Weights of a small self-supervised image encoder: depths [2, 2, 6, 2], widths [48, 96, 192, 384].
Rows from block 2, named by matrix and row number. Rows with one number belong to one neuron. Each number is 500 + 25 x the weight over its row's rms, rounded and kept within 0 to 999. All counts start at 0. Numbers have three digits each. After the name is the row's rms in percent of the matrix's.
# fc1: MLP up (model.blocks.2.mlp.fc1.weight, 576x96), inputs 0-95
# fc2: MLP down (model.blocks.2.mlp.fc2.weight, 96x576, transposed), outputs 0-95
fc1.459 088:472504530447476496517507540478509477504499498533470538488474466483506487509529520517512525497497514497529485490497493454505479475495506530502505527515467495494555476478520486505505518495558494498501554496508493495457469559537471516529491512472495489461488436507473552514487490519550509527
fc2.459 082:450461463531501525495510472511467514487515539486504454467483498544527460506536463470505499503495487508444499514488518526507548509488474488461510502492523480505488512522521499541495499447476485453510482468492500494546501513498523521463542520513467520522480468497463505496504514494447484469
fc1.460 069:515479535509516490496473463485528484529496510425537530464438509472474510516530498484524470525516520515492517494486488474527534465458493493559498486530479483488481491497508498501512540489555472518530519541482503532489489545495521492464495505494469481536547483513505519509517472481498511506
fc2.460 085:498539533510490491534504467447485468477525519499560438520567472500488513506500500505495498490482494493516485508497526491457509510507499521508528499520510552551520501506454474546518524495516507512457465513496474465474493498546501477498531513521499491507462487481498489541461505490502454488
fc1.461 072:586532498513532512502460505494520480495461499470514501479507501501476493475493458486508480473453520521487494521510472521479505560540466455466517478507478506520518477481482547477528508512500533469496497473493538516511474478510494529491489527498449502505492510469521462486484469475527489458
fc2.461 101:472530502531480480502474510526487523501495546484507510520473505504487506529494495486497490494460487489489465556529516470459482470486517498496497462514499510500531462446507506530543516439503523489539444469456496521492510457533481506487509483521517522501532465493465532496515514538482551481
fc1.462 078:549487496528461480511474521466517502503548494494485503491518487506507525485533516447496501490509465503522504452471484455446521473449490557520494498489493501439485526495488456519509513475545469546532506470499460469526481536508497516528491474507535507527497504479509520497475504494513491513
fc2.462 081:501486524456502553475503459510455510535479473486497514507494475475512456498562483548502540487529535548481465541513542488530474495506496467526482503507530494518456522478509479477470469496496512496465530520529488520501527454526506503475481482486466479508498534501493465470509520510497496477
fc1.463 099:480575504516512434504516514506507518483562481479507497514486520502501533510456501496508539486510463521517491532494495483491459502504445507506541543502440461524515459503507494496481490482539498513455506536504521482519511511536494488478479494511509477481464506483541510509512511445480493491
fc2.463 102:534492485544473482476499517528458493528526441505545468471497507495516506527493464503492488542503478479500454493510493504502477502484448479524464508473537496496490482519520514489501495497460480473486484475533503497564511509468508481492494513544561482523515487510473562466522519501524517473
fc1.464 113:484512489511527509495507535471467463447483483534506482497491494461499476506517499438506494497496511499488499480509534517480498498488466509498490481492463509509542491521488541584519560481487514512521470491492506507449519525463506467531480443502468475516524493501482515518532475452504527514
fc2.464 106:505497470499496521473507493544514520476532491469497507493467491508453537492492505528504511409487508474491467514509488502496508504500474532475480546519504478474502498542543511461474492507502500474505484443554464481492515517498483479515485550539496479550532483506490516489538478481478470482
fc1.465 085:479486496503514485473498555513522512474537536513537478498535487485536486469520500489504500489484477521467438557533512531491524501544519496479473516523494524481518511470504539526500535506536509537516497511512481450450526522493528474507534507494504480540494486522491476541523525463505501457
fc2.465 082:494460556504524515522471471497498502490480493528473524451529531542503504548485522485517470512483507509498516474492535487475535503458488506503476504468481441509465505473493497490509487508504481485420519521469499518504510533476445480483487458519517542519540521468496484521470484512505507497
fc1.466 078:491515498538547493477527472524501513541496523457483520500477479507533470504484504520534507523514525519480521495505489518495510522525532502582542508487501488549475473504512478495513466528457511553543523479510467482508489490520514502502515478531484491527490464439459508505506521526497456508
fc2.466 084:497477546536495535543487485470502473489506493509516499504516498470499498490503511473493480530478501462505483517486520449493485474474525517465488473503486515481443495443498472488483518521454523490458474512499516530436463505491531511489492525483508479485515461513506515529530435482491529445
fc1.467 096:481517496508538481472509462461508527459472524499477473530509529462515470463516477497481536491517510498478449501502524524469490501507486486491524485484470483483516463527516463572529507504532512496528474574539504488477520483469497509510530505530476517501517518501463491533520522495454487511
fc2.467 078:509519509519462533493470477527476470492505466541492525491474517506484519504529507486523458523480530484513484507485486526485497531474474511517486457524501491532495505453528517461510506497462503467484534534492518482510526476499499476487530578461510505563491556484497492542497477528522517526
fc1.468 078:499477510511509493544517469507504490466493480478488501528435526517501477481473496529506535490469487498491516463532522532470521445493544447483500507523535501529497470459500454524511515492448519554483492476540532510501506487477501487495509479480472451528519527515472513508528481470487491519
fc2.468 095:545508507485497493465498537517499503484516530525503500488542461498501513547468493461516441527528511524502510500489502478518473545500495519478537486478517501501562518504530574476500478542518495485499492505495477475479514524543519512484501524563514506507490447510554490511489510503494530492
fc1.469 086:491526502502541489536499486530504487525503507509503497495538542491468513508491487519488475491469490533499441472519517523484514501496527477476490485536497498537445506500522521507456508493492449474559481485521477485513505496499484521498512542557513537545496504443466491520514488491428494500
fc2.469 115:487497480461512498510508494501469515475531509495492555490539547517501494498447461520495476496482477514504541462538531529532510487510558519530498483487545488538528478496468506538480508504500503525493523472457483546534512489532547483508460503497518534501476485482519517478505486533490458526
fc1.470 088:501500510496525465489521523492528454513525499452532457530477567476519461474491477564501472522489529490473497500509459476467458473468512481479520542509506499466527502479466506499519486502487501512548450520529516481482488485513477493517480517493482520474525514467528506489513526504528465483
fc2.470 082:511515480534519493525446490525463491480498504520473481521496487466484513526489510483493540518446470528515485514494495521533542487512477512535473486468478517527501534471522484505502514504472446528479525522499474495482498482473502559464493515505557490456490463477514499556494454518495471511
fc1.471 121:536492532482540459505458470529500503538514500433511487516475504526482511513499533522548528518515478522507509510471480474547467521514500487530486490528514465503481545487441482485477480457489496500498508541502510482503529523517471462499458503504513479493513476466492561529497513487503466499
fc2.471 137:496495488492524457533471523500492529523505504515491518522467498509459517506472524473504510470513500518520543530527502541453499493528509469503490520486489469437557459502518514528528525507552471492529548497496528543497476484502499493532511486466510522477505515499417490498504525508515490493
fc1.472 075:510503480497504467501555519476507466445486504500460494542525529525532487498474512490478494464485513516507513507492473499510507480517500542484486527489518553477573513532502481514548497508500532483460510485517521481440487488476481535549500502480527455538502507490485524521492473495465490528
fc2.472 086:487537503494525482493485511546524544470519463511535483465514501480437484499499491468494481482514513495477495519506539496524480514489475516531516476500456465498506483465534542503520493483461492502543508522466459479501501534496521458480486556557449530458515496503513503501480474483522500503
fc1.473 106:465501503515508529495486484532509490543481458498485497524513492499526463502470465483501469495516498447516489516543503524505506500486469498471508511537488537499529437494473457536478520489482545515493510506531515543445506506531544445494505504513506478514474481501437510459512470523508481513
fc2.473 107:500472502497517435523515503508546546482474439493517474477490527501479493498495494505462498512496510528455521496526509483506517546512540507523514471500529470506518539511476483501515462482515513505513487507468520425525504523524444492481511464518472541494492492454508480540510485502504535516
fc1.474 080:484500531473526519481462497516490533475553507473471488538472514497483500538532505547520489436511514520516553536487491504471521528507479478495535480500454478491465528458497514466477499496483508503526520495491498478516517545444500449503500534521480483501521519512505555511527505508496508471
fc2.474 088:509484459492495524465510530529452511505433504504517464494520473460523435500521502561528465498529501487498500459463472531508498509474491514508519493529507490514491529513492521528526506510544516504504534478531533522522534540530503489512500508490465471541493511543490496498499465467480484477
fc1.475 079:544541536465504504479478505479465458527486529494529448480528485493483473545479503457497505470503527522495481495484503497455507512537492486493517504489498521491535482521492526524533493503541529500497472480493516517476546509495467505555494448529488493485495486526507492483545472449454533512
fc2.475 114:534496486479503486480478508454523523464489471492488520483495488497506499494487481498527542529549517481502484483508440515483503482487498470547510479536508505543508525490526518521497526464473520504483530490482538513545465498545504488488496550464499494454503547525448518495489468460482528460
fc1.476 081:499524511551522537527509526510505506490518449516505532526501518506514510487510558510509438522501493513513483471507524509481510508454502508464483505484445493493506493474501446517495521477425463514515478497457497507512504468481466463532499508506511479516511515504487494491478499452532563515
fc2.476 082:516471530480473508445466493497459461468516467480463514494496545515485481510460489507486498487503525491491527531517490487464520529527489488519537487541510537453517520519530549506472529508508523485451523483510487505466487508488546541523468535531491474489499462487519504521482508543487473506
fc1.477 093:487478501544528492508488497478501508534480495482490526526503493479507513481485511460515472477516512537462492488537518520496498485507506468537479511522489466490539458521506491503523514513553459456513545527476452518505474490516531498463485500505573552513521503465484473474508508539469467532
fc2.477 111:479513496518514479495508484518495494504520476482545513510534490467521486521507488537544509460512504475503451517482476496483484477517467498480504498539535520501465473503429504527512477457528526462493468501535485459518535508526517502489508491451444482492483470535499480489485499494518429506
fc1.478 082:489513479511515483535520496498484515530476498440503469492458514456462530475483528502508503492498529492550515483478509478488538500484508538514489541539465502525466493480492518501440496485572528454463495506460461497541476509482464487498521502490511502520474505515514466485495497547487506496
fc2.478 093:472530394487496488508526489524547500526484480479503506477508466514493505487525476485462496473512485522495481476535490490500472509492503517458456467504470482519500524497476529521523494507529548462515494492519502506472502516472532472541513540510513476509547498515489486533521536484489499451
fc1.479 100:513506508500475500542521503522527461513519496507527566473487510507456543521464521476503500497514448524484502495488519523508530488480502498532532527501468495529479478495494424486454470511536476528467514486520522539497471506503533469458529514483515508474505524489479499487494491436492477487
fc2.479 097:502458485466524513514474526499486528503457498503489454545473477478473463491543449512501481513519491463522478508505513491491486532520505478513520501470517468498509458456506538500534458546462484505527498491450484512497498470490503493495537502519501510516521495481555530500541482474471551522
fc1.480 075:486562495496486459505504472494530476508542472514502524490459493528472495459471501428494487493483460513511466472515516474491529495509474515492498474496513471469474478496565519469473453506512477527495488501553526496509471517480514518477481497509488519498506541492490572520481491490482487489
fc2.480 077:539487501517495525514493510501472496524477483495515477511512465469529467506517471553518497518506488499508512516513490519547490525536529514529515490505471481505541538489496514495514528490474465532517461511474522503426489451483554457513514518480522451526496488533458474503500460502535521526
fc1.481 087:497502450500498527536484437505521496471554472482480529480477505512498508469496483484476459509491523518474531494514510516463524458488498470507494509485525468507525485482499511487540454478444523538488485485491473497491502495544506482484508520470472468468529473503463489563516490506526472461
fc2.481 090:487517541490509496482521542487483525489474556506493502522506486505513498517531518500477549470510487500526489533506532505534557541506479501518529478487482484482471447546514494458437547514481510505508477482516520507492493481507440509509493468535477511496482482518535495463548500508488509539
fc1.482 074:449482502519510527496528519472501490490520485516536556482524488487563521484452472515468517470508472540500463485515575476472484485500483484481514507488494513487523467521491449501507517502496486529438524465480511495469536485518482470495530523483511472507497503464484500508534499475514497472
fc2.482 089:524501493534493505509502474490491455531514484510519445487469456520488478480506525525489489498496555472518477522498499492503482457493490543494504492510538510468434494455502529491520514503534512480514465544508472455518463545472544517509497486498515443489500531486531515496520532515503473471
fc1.483 159:501526495511473416498517516540470518498477492505559464508493495488517486501465533504509536499476469517462508481490502442496473526492553482475484534519516529477512504475531480516538515503496504504429521527483486507516507536536500502530504482497495474524516514494529482484447494500534514497
fc2.483 137:500520531487499493499493517491505517458494502474529473481492506510497498496552468524500507469464501459504522539533505563466507450536560509510467542489501518536471535539506522490521501493536483508495481481466546506480526453474510519483482486483528487476518487517489504516558532505485495469
fc1.484 087:499446488484481514517535506469507492496511498510520458494495459462511525536488470493508507511541477452481511469515520479532509429512485498524519488488499496526509488475461499512451505466580479569510536477495535505484479495505497512520504468535483519472492501494481493519499541478496495492
fc2.484 097:480521505509519524507513484488499508526493514524393493481502507507552502489531468515505476541504498520510490506501555525489511495507464509488477518510478488482499470560484548495503521501496542517541497463568499470487520484538473499488506488487525506500471534506516497503537498513454524494
fc1.485 094:478477467493465540499515522510484499481511511564558496502525475498503503518510505476518512525503511559477451508515530492483472503510490515464490496464506521513531514529496513537531487482505537515500503481440485565461524502505498499515496430488516481480488534469528488493517532511492476533
fc2.485 097:515496456476526540516518502467460494475551488506474516471490557464498490480511532525533528539512484472523493517522512497500525534546514501527508495506507497469459513514485537532477520504487501498483475439474539477482517492481502486507509484504476517526542474545505455513526455474493504472
fc1.486 060:495501531491494506534511462491520533502531495475518535494479509541532467473483494497536539462440493502489518530509479465503505543496518479499464510491491526510498466502534505542493523532493521552485526499546533521444508502519487513475527499508490504464439502495493499546517504494476454471
fc2.486 067:538512498550497461479531524531483471524480513493501446524519484485511479517536475511508455513539494488505521499507477491539508494486521494474528498468533539505480494523495520485458448479518464532492487466462454488469514463522520531523496511466489470507543515463509480512466499491542523492
fc1.487 082:526506499534497517499440515483521515558491479496484498508561520503460504460512512492516498487571509477524511461487490512529541489484467493493487484516496507477514492502512512477471478475482519470522526492507459465516508499487501443474496491552504527497548480493500553448462509518511501506
fc2.487 086:502469501471511501517513480451482487506530495522505497544503507501507472516519534542472532473506510532491525549552519470479499521466526487478486531484490481495514586518494480513511487497518523464497555499520509529540505500507528511488477506487510472498450536517464461534497509533489468482
fc1.488 116:548464469503540484527530476521513526489521485497472421525474478459507515531490494565465457535481509534524520497491485517492513481512490507523498473515505496535505518459468482524447458508532487517517522507489495510499508524502529527525513489512488499476502519478482454527494547478489518501
fc2.488 100:482523479491465500518493499471530520490500475477479561478487527434475461477499530456498504523543507468469509519492497518505544556484495489488516491492511482515471516533541541475538494482515499511522525465487499453514526479517488473431475481517529491520509497521508500513495476505514524467
fc1.489 071:513504489544492511450489489487508465519506521488487491477485512477503525537492547463527468469512498466522473463451460486469549515510543501505491510480523499509532536473544520492530511434473496499489493531500497486460546506488494533508442469491525474522488509488470520499501512502464504506
fc2.489 080:510501504451506476518438515496487488492433478465508500523510508532474463481542491531476524513466489555477528521504496521524494508487497488525504520531455490507505470548448465504515487484503483527505532507491500502533496458511444500493506491493507491507533466512513495509526519477542558504
fc1.490 100:515504504520508477521490518458513513529499526476474549501503533485507529494518494503545476462473521477505477440480519472497532532533503534511525470495458482481494504506521538446458451465460513494522457492513489537537455503518528516463482517497475518498490497492514499539497467525491504528
fc2.490 118:469488480469531481473547499485470512455500538484474539493474491454520507475507486514507461529479487489518512545539504504469492478517504477488483500502479446489482468475460512511541491464518524517499456511512508474492536491501520497504482520437484496522493526518485532471526534485517540445
fc1.491 073:485505498511517495491494465528504508460537490529475461478464508480520509555480483467488543527494508521464486498491481499476481513511504517498468536523497503560499515511459503482529461433459521517515528485509519470495507526486480503524480491420483464508489503478519468492549517531490487498
fc2.491 082:490480509475539518534483537490515527489496495517527525523498506471468476479475517520526462522505518455528516538514524488521499524519501481503516485501478538500530469507506559511488504528489461541477460469487495530478470467517490518490518511559505530467513479554529523508462497489558529509
fc1.492 111:477518511507513480457517491472509466513484499529564461520499455479507495528525511500491498481487493504542459506516519467478506476505489494508510417464502495463503548513510523502512559474529502522478506531507500464500453475511503524489488501500501526528515517496525520495489529537508539558
fc2.492 090:545478512464521516495498522503483546493447489511489471505527507498507477459499537549535495469469517479487489452494531488545514483483485527524501565514500524511522469495498486473477515511499461537514507467502499501479478531489487502491506531468453480452459485496515490483525454496475456514
fc1.493 067:500508509529464481462489469523531482501480454517501548504508497528520479492519528506455514491463546509481480500450477499480511523467526494486529510494492539492525525447539481483528471515500506486449469505449474468502493497513497516520472492499545492499504512474563489496474511512492456458
fc2.493 080:514538530479517528477527453441498467486521484474455508508485503495525537473485498494482509566478464496505532507478528477492493499476499534536519505479481531504500471507525500445509455505507467504495532495564464495467517522489491501503521519462492499467492517493550550488526491489502494493
fc1.494 095:498524527479472516493443547474518504466514495511491495498518501526524481500507553502487498487502534465469513530495485503460518473471492525528540489504541526500501473508475514505523526479486542524481473536484484498546467475513478477502494453453432504490461497458487530485520519490529525521
fc2.494 114:519491529531495526502480487507467486469519533484465493492511505512543481539452532503520504495477508505507463464484489519487491481493527514512496509468496476470520550530514474506576524490462509560511553477478468508487504520512499525493440486467470539514473491517535474501495493473481512478
fc1.495 099:469504541566490483520482530476508496507489497480481493456482504510523485486517493571524585488509529504448492495480476495458515506495472504493505510498472503511526483463490508503454468489514483495484491500509524524529474427505512494487487535519543499498535519496488485514486479500550503500
fc2.495 108:469463494486537524484493451487483502466458484459509507502477477477504485464477520517549466492518492496491489532528500515539508501483511475482506493496486537505529515482440506517512486490499490495498530472512531475484514505530485498537515540488503485486439481427521498560491480552522488517
fc1.496 085:510513505437511513488485487515508479439484536541492485500531491520483466527506524487499452507532511508501522462483477517492501472431521469490530488501474498517451492516502469508510469528474500506554521494499454493507538534475478515480523534495492502522500459531539521482518529477463501523
fc2.496 092:476492513518495532488491470510505462481528489484477508497451526485529497506488481506482478504503437480471496551484508460503505534549496476511484490486517505470494480486501562486505497487467525485434475481491494487501486464514499506525514491510474500478492510474418519499509450548507495449
fc1.497 093:502454522485479486545513478479526463514506497545494504481525485495479519542544477451566504505490474472505492505521534531523480510487476484496503505503487456486516477494500469501475481488559490498522484491483524490491513475456461489498448467523529480496454483503493517476513480466444485523
fc2.497 098:485482488460525511522502521474521476492495436482524491473453559472503496481481478568514500475533538513489513491494490544481445498500528490480482504520486519488504535514475525510523522542518520460495490527500511528453529523490500488495537513481447491498517537484501482493486468541502480502
fc1.498 175:494427490533474514527488532494499547500470542479536516512491551515463483492503471499493487479515594452474502517498508505514501444490536489506506559505477513511510512495474497482519508466487512493498538494536505507488512502492500511494482495542497449502500491457514496480509516462489498504
fc2.498 128:508506475502541509467568503551495453522515477511499480495511483481492498517486558513516493511477450519510483483491482489512533522532481525538499473490501522513515490529539463489505504500501472508499482530470486516501471478498490446453534469462485537506462465494453518483496482525485478546
fc1.499 106:507553477491481504493510497508487531433527494452460510512485524495486489469479522498468463500512487520504515466505502468481538493493468533526520503536472512563471477487489465496529460511491488475486527472542474525530486514515490477493501522526519484493527504491522532501524543464517475440
fc2.499 120:523512520487501541522515498506528492536463520469506478488485540522493491525508511502524546514512532497467499493460460512525446519491516502491477491483489527447510502512494562487450507517495484495521513524505504496510472443558470475485510491482501528487467498540487482524475457487440487527
fc1.500 105:511514506502493491531493532490501415471529486495485458487498568442506519473513495514504509518524499503490478495514516506535451500462517488496531530480495503476532480492486471536523515486563478523514479529449496503473508538526501503521504459497504491480521503536491508474485548521505512471
fc2.500 095:492504470510483536477518461503475553466486473524527519526477474504485475517483496464530492482504508509465463486476544508431486486498468511522494508489462470461491495468482524460453471506486503503500500529541524495510503452482486441503504529485480497517511496435507478508518463490520490500
fc1.501 055:475497502511485459528468502495489530518492508506500514431501467479520504490477520506504466528472515559514468526468491497501535502547496505471536509496523486467514506502466516504527545484452483474469482468486506519500501500480487495542469513535509482502522506448517504525512445574500485486
fc2.501 076:488476491518487526504519500495463479517472490515498481488513546477557508526509478495484507525475492464532544466464500508489454483533509504523436524491523524504491498522490471460468518521519491463524479458493466478486523517483512558503452512496517521540455551479510508511534500513488515514
fc1.502 065:505486491479500511477505538466472544493529501502512510527483507519483521500510534526487522458449479528484500453496480541558570475533485554513496459488456516469494507489516514488503485458514517489471484467472487493499479491469473507497497493528509519475553514509497511500445487516510502460
fc2.502 078:509491452495516519448500483512483475490498463522468492487528482477510504524502506487489491486525529482514512500485470461484451504484501462447455523557508439499492484477534539490523465501473517483515468494495505523478494506446511528502505498495542471507485517513431514481520485466467495523
fc1.503 072:502504482477442538477445510488524503468503479520514465488492484489528484468483471465495483486501517526464481518506510502516486480474492496503551525515428490459526473526537489542536568494507495544497524497503501455481521501482537504496507520497474489495461449479497523496491488494481513521
fc2.503 095:472480473495526475505522494512474504487511506494491512503519458533487547493505522503506550531497499475514467477499503502507502521487496494495535460430462504481497541497561468522477499495525491480501476474477525512473457476523490478494485537490521531493548523585476513510468474508506467502
fc1.504 077:465529512456488493509475524515522485467471519517495522542490476469508496531558493534499517477509503529505527524443457514487513509503463469507484487513453463466532519454528504501516525476551506489484490470490497491455506507464482501497462472498479488499531510526490470525454473505471532519
fc2.504 086:513512480478483459495507490507454510516500480517529472488485479492463499523529506445484442547497442491483478474478494523503506538481499476496483474492529461504490539510559511545508520532497538486545516521487520490554460479476498511495508508531520504520499500529470558495501514509502481479
fc1.505 114:536490533535515503472522511475555563486523487518493510495501460499508526480485475472512536521494504550494467525501524520535482478496551500481522478525502526505525488444499499499490463517509453507516486509496466455515519482488450464499480529491536468487488493503492522497524498431500502518
fc2.505 092:535555498503491496508554508515514499495483497534499515470503514500476459556517547476494495498509473520525465501471540460496494494474499514507493512501481476520510522514512459446501493492531534495460522527502501538489510484527497441470476474501444533521553487487481512508515526511448507487
fc1.506 110:475553430471480478518513484500532507520531494503508464509550478509501531504481457462504484495561457503478523521533512516485490479488479487533496509517502493488486511512479499469466515462515491505519519485505492495467463537497528518516536493486465512495514543516421528506493529519481510512
fc2.506 138:475484469501514515514551511530484480483476493529528525462493477457514488436523534511502523475493471483481503476495471471522485514537482476498516466495517485486541456564465512495507513514474468499529501462497529505498474489523507494573496499503498513492498501516474512509486549441491519478
fc1.507 085:521498471518502504505538506533538508495478525524521514458484539477534479511477497498522480513445483530498445506517472459555487534500517519520483534500476478503491522517535517478492485527488480468525532489508513502467469474483476506482461490488557556516542449475512509496531511486506513494
fc2.507 106:488444483533527498535497510479512476518503480508481511496515488492480501531509538482513487468529536505475494482451496480479510479536520498535512461486519503486504467544531515586516455485497516565512505488503506487519517491507556490490460523510493521492541471543511497500521461487489482520
fc1.508 068:479477502498466522474494527476462531555488508544534509525524487481504523536509524516520526508475486526507500507499525498498490513509520494487494499518492531459454481509471531492481465465534518513530510475510547557489474487465457501515504514465535549466520490493470482460480551537482510501
fc2.508 087:498488516468535475482474517445512486536484478496513491485470508477472512511500499464497544484480517475495493515502553454472525487534531437509461531487509499525485494478531472503535484510504504533514513514465501464511527492497507499510474480480480475491476501451482486466509424503482549476
fc1.509 120:518551507472498476483516473511509485472496521482454538468472498492470506519451524528517508525514534466500499511533485520507492504502565475512561492539498505537461522437482475472517448547480503510490508475540472526479510514535493498502509503511463499492500470468477487508483514499501480484
fc2.509 117:518507541503496491471478478533473458454519526492504473480502478536492513469552483517552473492512496524501498554526467519496482496436470495508513510497493505478543484507499507498504450523526492505539517473477511492511490494506533502461492589500526490525502503498525498457516531483516513477
fc1.510 066:490493466535558513494513477547475546522496496433476478517539495499476503490521488549484469483526522506485516493510520516479488493494536494498532499509512494471523492495525480522527539516472496502425497530514518487449484502506473530516474476483531509438500499484482518505539464487513524490
fc2.510 070:500508486454481466475472518456528502496494483516530494460479542488448483511502513462531514512509449494502484509500453512522493484493444494485494493492521523471515502503495497535451469464443499490513519499486498503505464497479515487497535533545472494530517535516516497503451559485540511499
fc1.511 082:519461535483487528580498526499502509502479498476501451483506521476522527522466519513547500530514482473541508484509509490543524520511448496504512486497527504487509485497475479531441502495445514524526474492553544518506459488504484507492481527501552508469499507488525462507509501500473476492
fc2.511 085:490534483506504471442502505478500500464507455495428480488499497477482553552535498476469488516497523514471477497491505506504535487505503530471512516493476481515457486433538528473511457452512482516490487493468487489501477496526498466488523467562478510488477519501525522501522499477505503490
fc1.512 086:479536516504507498466468475462494525543480536516500505495460479483450510509498513543471516530512525495495510485471488498567475526397481514518555494505490496502475481506487520507484478507506502463470498432494509516504518501490528519495506495495499524509501507466482497533496504531462503478
fc2.512 092:489506517489493503473504480473487523418532494525526530449531513499502502499504500489484488500463520504474490508502533470495475492542515498539456508463492455511505485504536485510504542486474439525456510543537515513512479485511492479527488493529539471509501536463520535476495548483488489490
fc1.513 129:468542520525442485517487500547468478514496454475477538524501516486504464486476480478537525474489511458491490503488532473514525523495520457499513512488522485475496515499521503488484580521465502509503476517462484485520517505537459496515548486538515521512523510510508497467542494472463525509
fc2.513 102:469446471473518485532586490509524555471538532507519468493449515496487496484528537509486454514528468513500492462493521533454527496482476532491461526536513498511503509495516486529519465493492482501493524485484508463486522497514509499468470509517488495521499503474478498514459500490515457516
fc1.514 082:500477447478504478527533554509500521509523493503501486490482550517489519454544573545468477491523515480490499490516510463534523479492515491483507484513513523496532476555530481449498495500524499519506490483479475476500527466480518493537478505465473529556488512493501508545484496531499507506
fc2.514 101:517543543465449503526457473485522514518519440481515535506520491521484462518505497503525525498512525451500444520505454489473497477497508499511474516536430511463489483534505529532485508474491513511527497525517501522508494497518510495466524489522531504494488482534483490518542537480488538478
fc1.515 110:491515498508527460485502482468496510561528514536508525505449470478482502502466525547522494491481468484553494495498481474456462498488571477490532500490503470505485514514495501490502480511442504493484519456487532540515519483502497513501513500500527529466523480496461465532507527530457500467
fc2.515 125:513529544506498540496467503534500442475503506500512488511550479518491485479520504483506503521459551496482513522474526520517528499555505518498468503538495483496451494484506501469441510456505474502545462552458511500450480445519508469497506510511524480500505518494539517501490506506512499507
fc1.516 095:484508509471470511502456474520464464517486518513510520524537486524515513496538511528515499497556517476519481484518497473522485487482498503510540519556504494502466506481527476449510454485544510489509520509528475462535472497521514528487530564510515490480478431496532473484504531508528487521
fc2.516 093:491478489483521574514518546498512482517556498498462521475466552482523488505472513519513513468470441542493486491505488505521508506499512501481467509472523516490490555497478505524516485509503505503512540491496512507519502549498495556520503497480474538460509500534455516490490522537451502472
fc1.517 109:521492522470509484494489503480509490530499495518465535539479520444440491542470507434505494502550510500487492502494506519491456489487472503519504500515512531472488495504516471486525559523516506516498538471483465463557469470482499525519446484512518496536520501458539506488507508516510514519
fc2.517 094:502510480497498528468545460466496497542516496490503485483458520499478520506443537515530495491476505480509485526484449536523490521515501527505491504470481454505497462410544508488506539522496501513519490530471528479525483502527485488508504492454523510507501516541488504497472546503486455519
fc1.518 073:497457516526525507513501463493489467515468459466536493450501543491496503514454488504524514488512510462556487528473499504474516494514489469540488452503481503503510548532477488455469479488474499493482500510513504526531493544492484492495528528526449465518524489488497503500492539515444547504
fc2.518 088:503513506506518457529517531486539502518544542504507508480521450477500493477507536492481491525512481518460512487549469478515498519492553496471488507446498471508495431460507495503536523472559509493485491470518520540512494479521512522504483453503502540482465512484496530495523514495494499453
fc1.519 114:535527509513505486513502488515526518526475528469500544530496529488484525561460511474469496508463539485483485493484512534509483498474476489536506466511511485531490450505465473455484418529486494489517493515489515508528490460520487477470516505537490549510490527488504481504487518554490477495
fc2.519 114:520470500508498490508467478494467515533493490519501468501512523551500505516491479471569481510481483501453482523492541491449507491476510514544457473489492452554469476498519535479487500480537480502520492521462525517521509512464497508484479473503524546480521519496511550477499468540512537492
fc1.520 083:505519490491463482473489503523476508507547505467494481504514509509481483483468506491478521513465498455534522540466496505498486541464467582500512477514533514500536507480461487517486537426516497501479481514494499544466513476457468517507499516474494487490501549452520500484526497480491520499
fc2.520 146:491477506532499495529514515490523423478488453504498474507460473472460515502505497501529511525516474472489500465502457470500512485532507515516534520502543485489466525503473501508471514474494487520497505484544499471495593502529471528488489486476488522537488512483507501483442477528486527512
fc1.521 165:502506495515524566486498490501524503500526498511415487488515492495512513452465470503493437519472501496532487464506507500488549475476448500473534516516451506515505447502507492493492454493506484487483522469572500523512471505503503474492521512505525512536486485500504528500535526510487506493
fc2.521 137:477476521477458506538478505468486503516519515494503516519493526501478526543552497515493534481495490468487488484522513506487540472548541508544483489499527517545504513527513489476534562527522525506483493495495508523433534483464506561519497520485484477474502519504526470491552499492491473499
fc1.522 080:492546463542468460530504545467526495497446536508445525537514473506500495494549519515480518552472477517513544547505505502483498506475480515505499483494496495509535524461485502494508520486491530499531464552518492513502465491501472514512494529530506463499478509516506487507473477554474509491
fc2.522 107:533499497463533534476551530487495497516466471482530464486488509489498473486506446475493488491559485527481484464481484488464473505488570514503476534517513503511472484511507470487490472524494487543471510501494507508565511483502494524495522492494538539483537529473494526522536453491509494512
fc1.523 112:492496529468496489451463507512553525508471522520496534484491484517497530477544505490464444491467470487519489528525507502501483518455482523501540485500488564490483486485526518484507496524488507441465446536466515521503517493508496499481460515513529524479545484505494501523513545485517521526
fc2.523 109:527499497485546509528477543486512459513517511506513454509524509488458429496466498475495527539502543499492512514501480505494537514536512504506500485471545484503496499530517481498516495497501487509509499432489461515485470484513536489533495501521499495480470470527516495492516451514449526429
fc1.524 101:496525503471474486551510522515454509516544504570498481462501436513513477497508522519500523509524530509478482515493514527489471491522503488499493527487518492479538450493518497518502487463504482478523501496509477474496515500488489491475480483497539496511539474495492511535417501544480561472
fc2.524 079:472497487538490502490465447467470503506459528492472484511493532522510517467496504461497455522495489476493525498455505497490507549479517467471505466505433525497507551499494528468482488504461536475467498496474516458501492497544489511486487477520496517531440507475527508531469513479481483517
fc1.525 076:506501520495474479489515488520503527500478479505496507517496473534516499510510547551525500473504518505537511447519487503498500499554500527521504493503493519518469519481475455462503476499484515474476531516516504540498478476604489499481510579532519511448492484503513497458498511514493515492
fc2.525 085:516505478514495488486542491505526507480539478436515493507474488506508502507500530526517518488532513514505474512508484499521447515473472482484515484511518449487487475492458548528505475500539478526508486480451477462518484534475492546481538535454474518475439455513518510469494512472492479501
fc1.526 087:508503473508505505482512542505486487512528493487483542490455496502499476527508488552542522492462524498528482529489483495491515503478516502493501442499481528497499519477564502485495481546508471498526478523461537505510478487487525510453462549465532496518519529462526475515455480547518496454
fc2.526 100:468478462492481476536479503506541511490509519529513513489478501521522508470520540474536513521515498497482477507496486523515525478566499471493500467516484503503505463542468488486525485524471485472450512482514512506502465469486527451532493504506517482516454478485487510522491505441562554534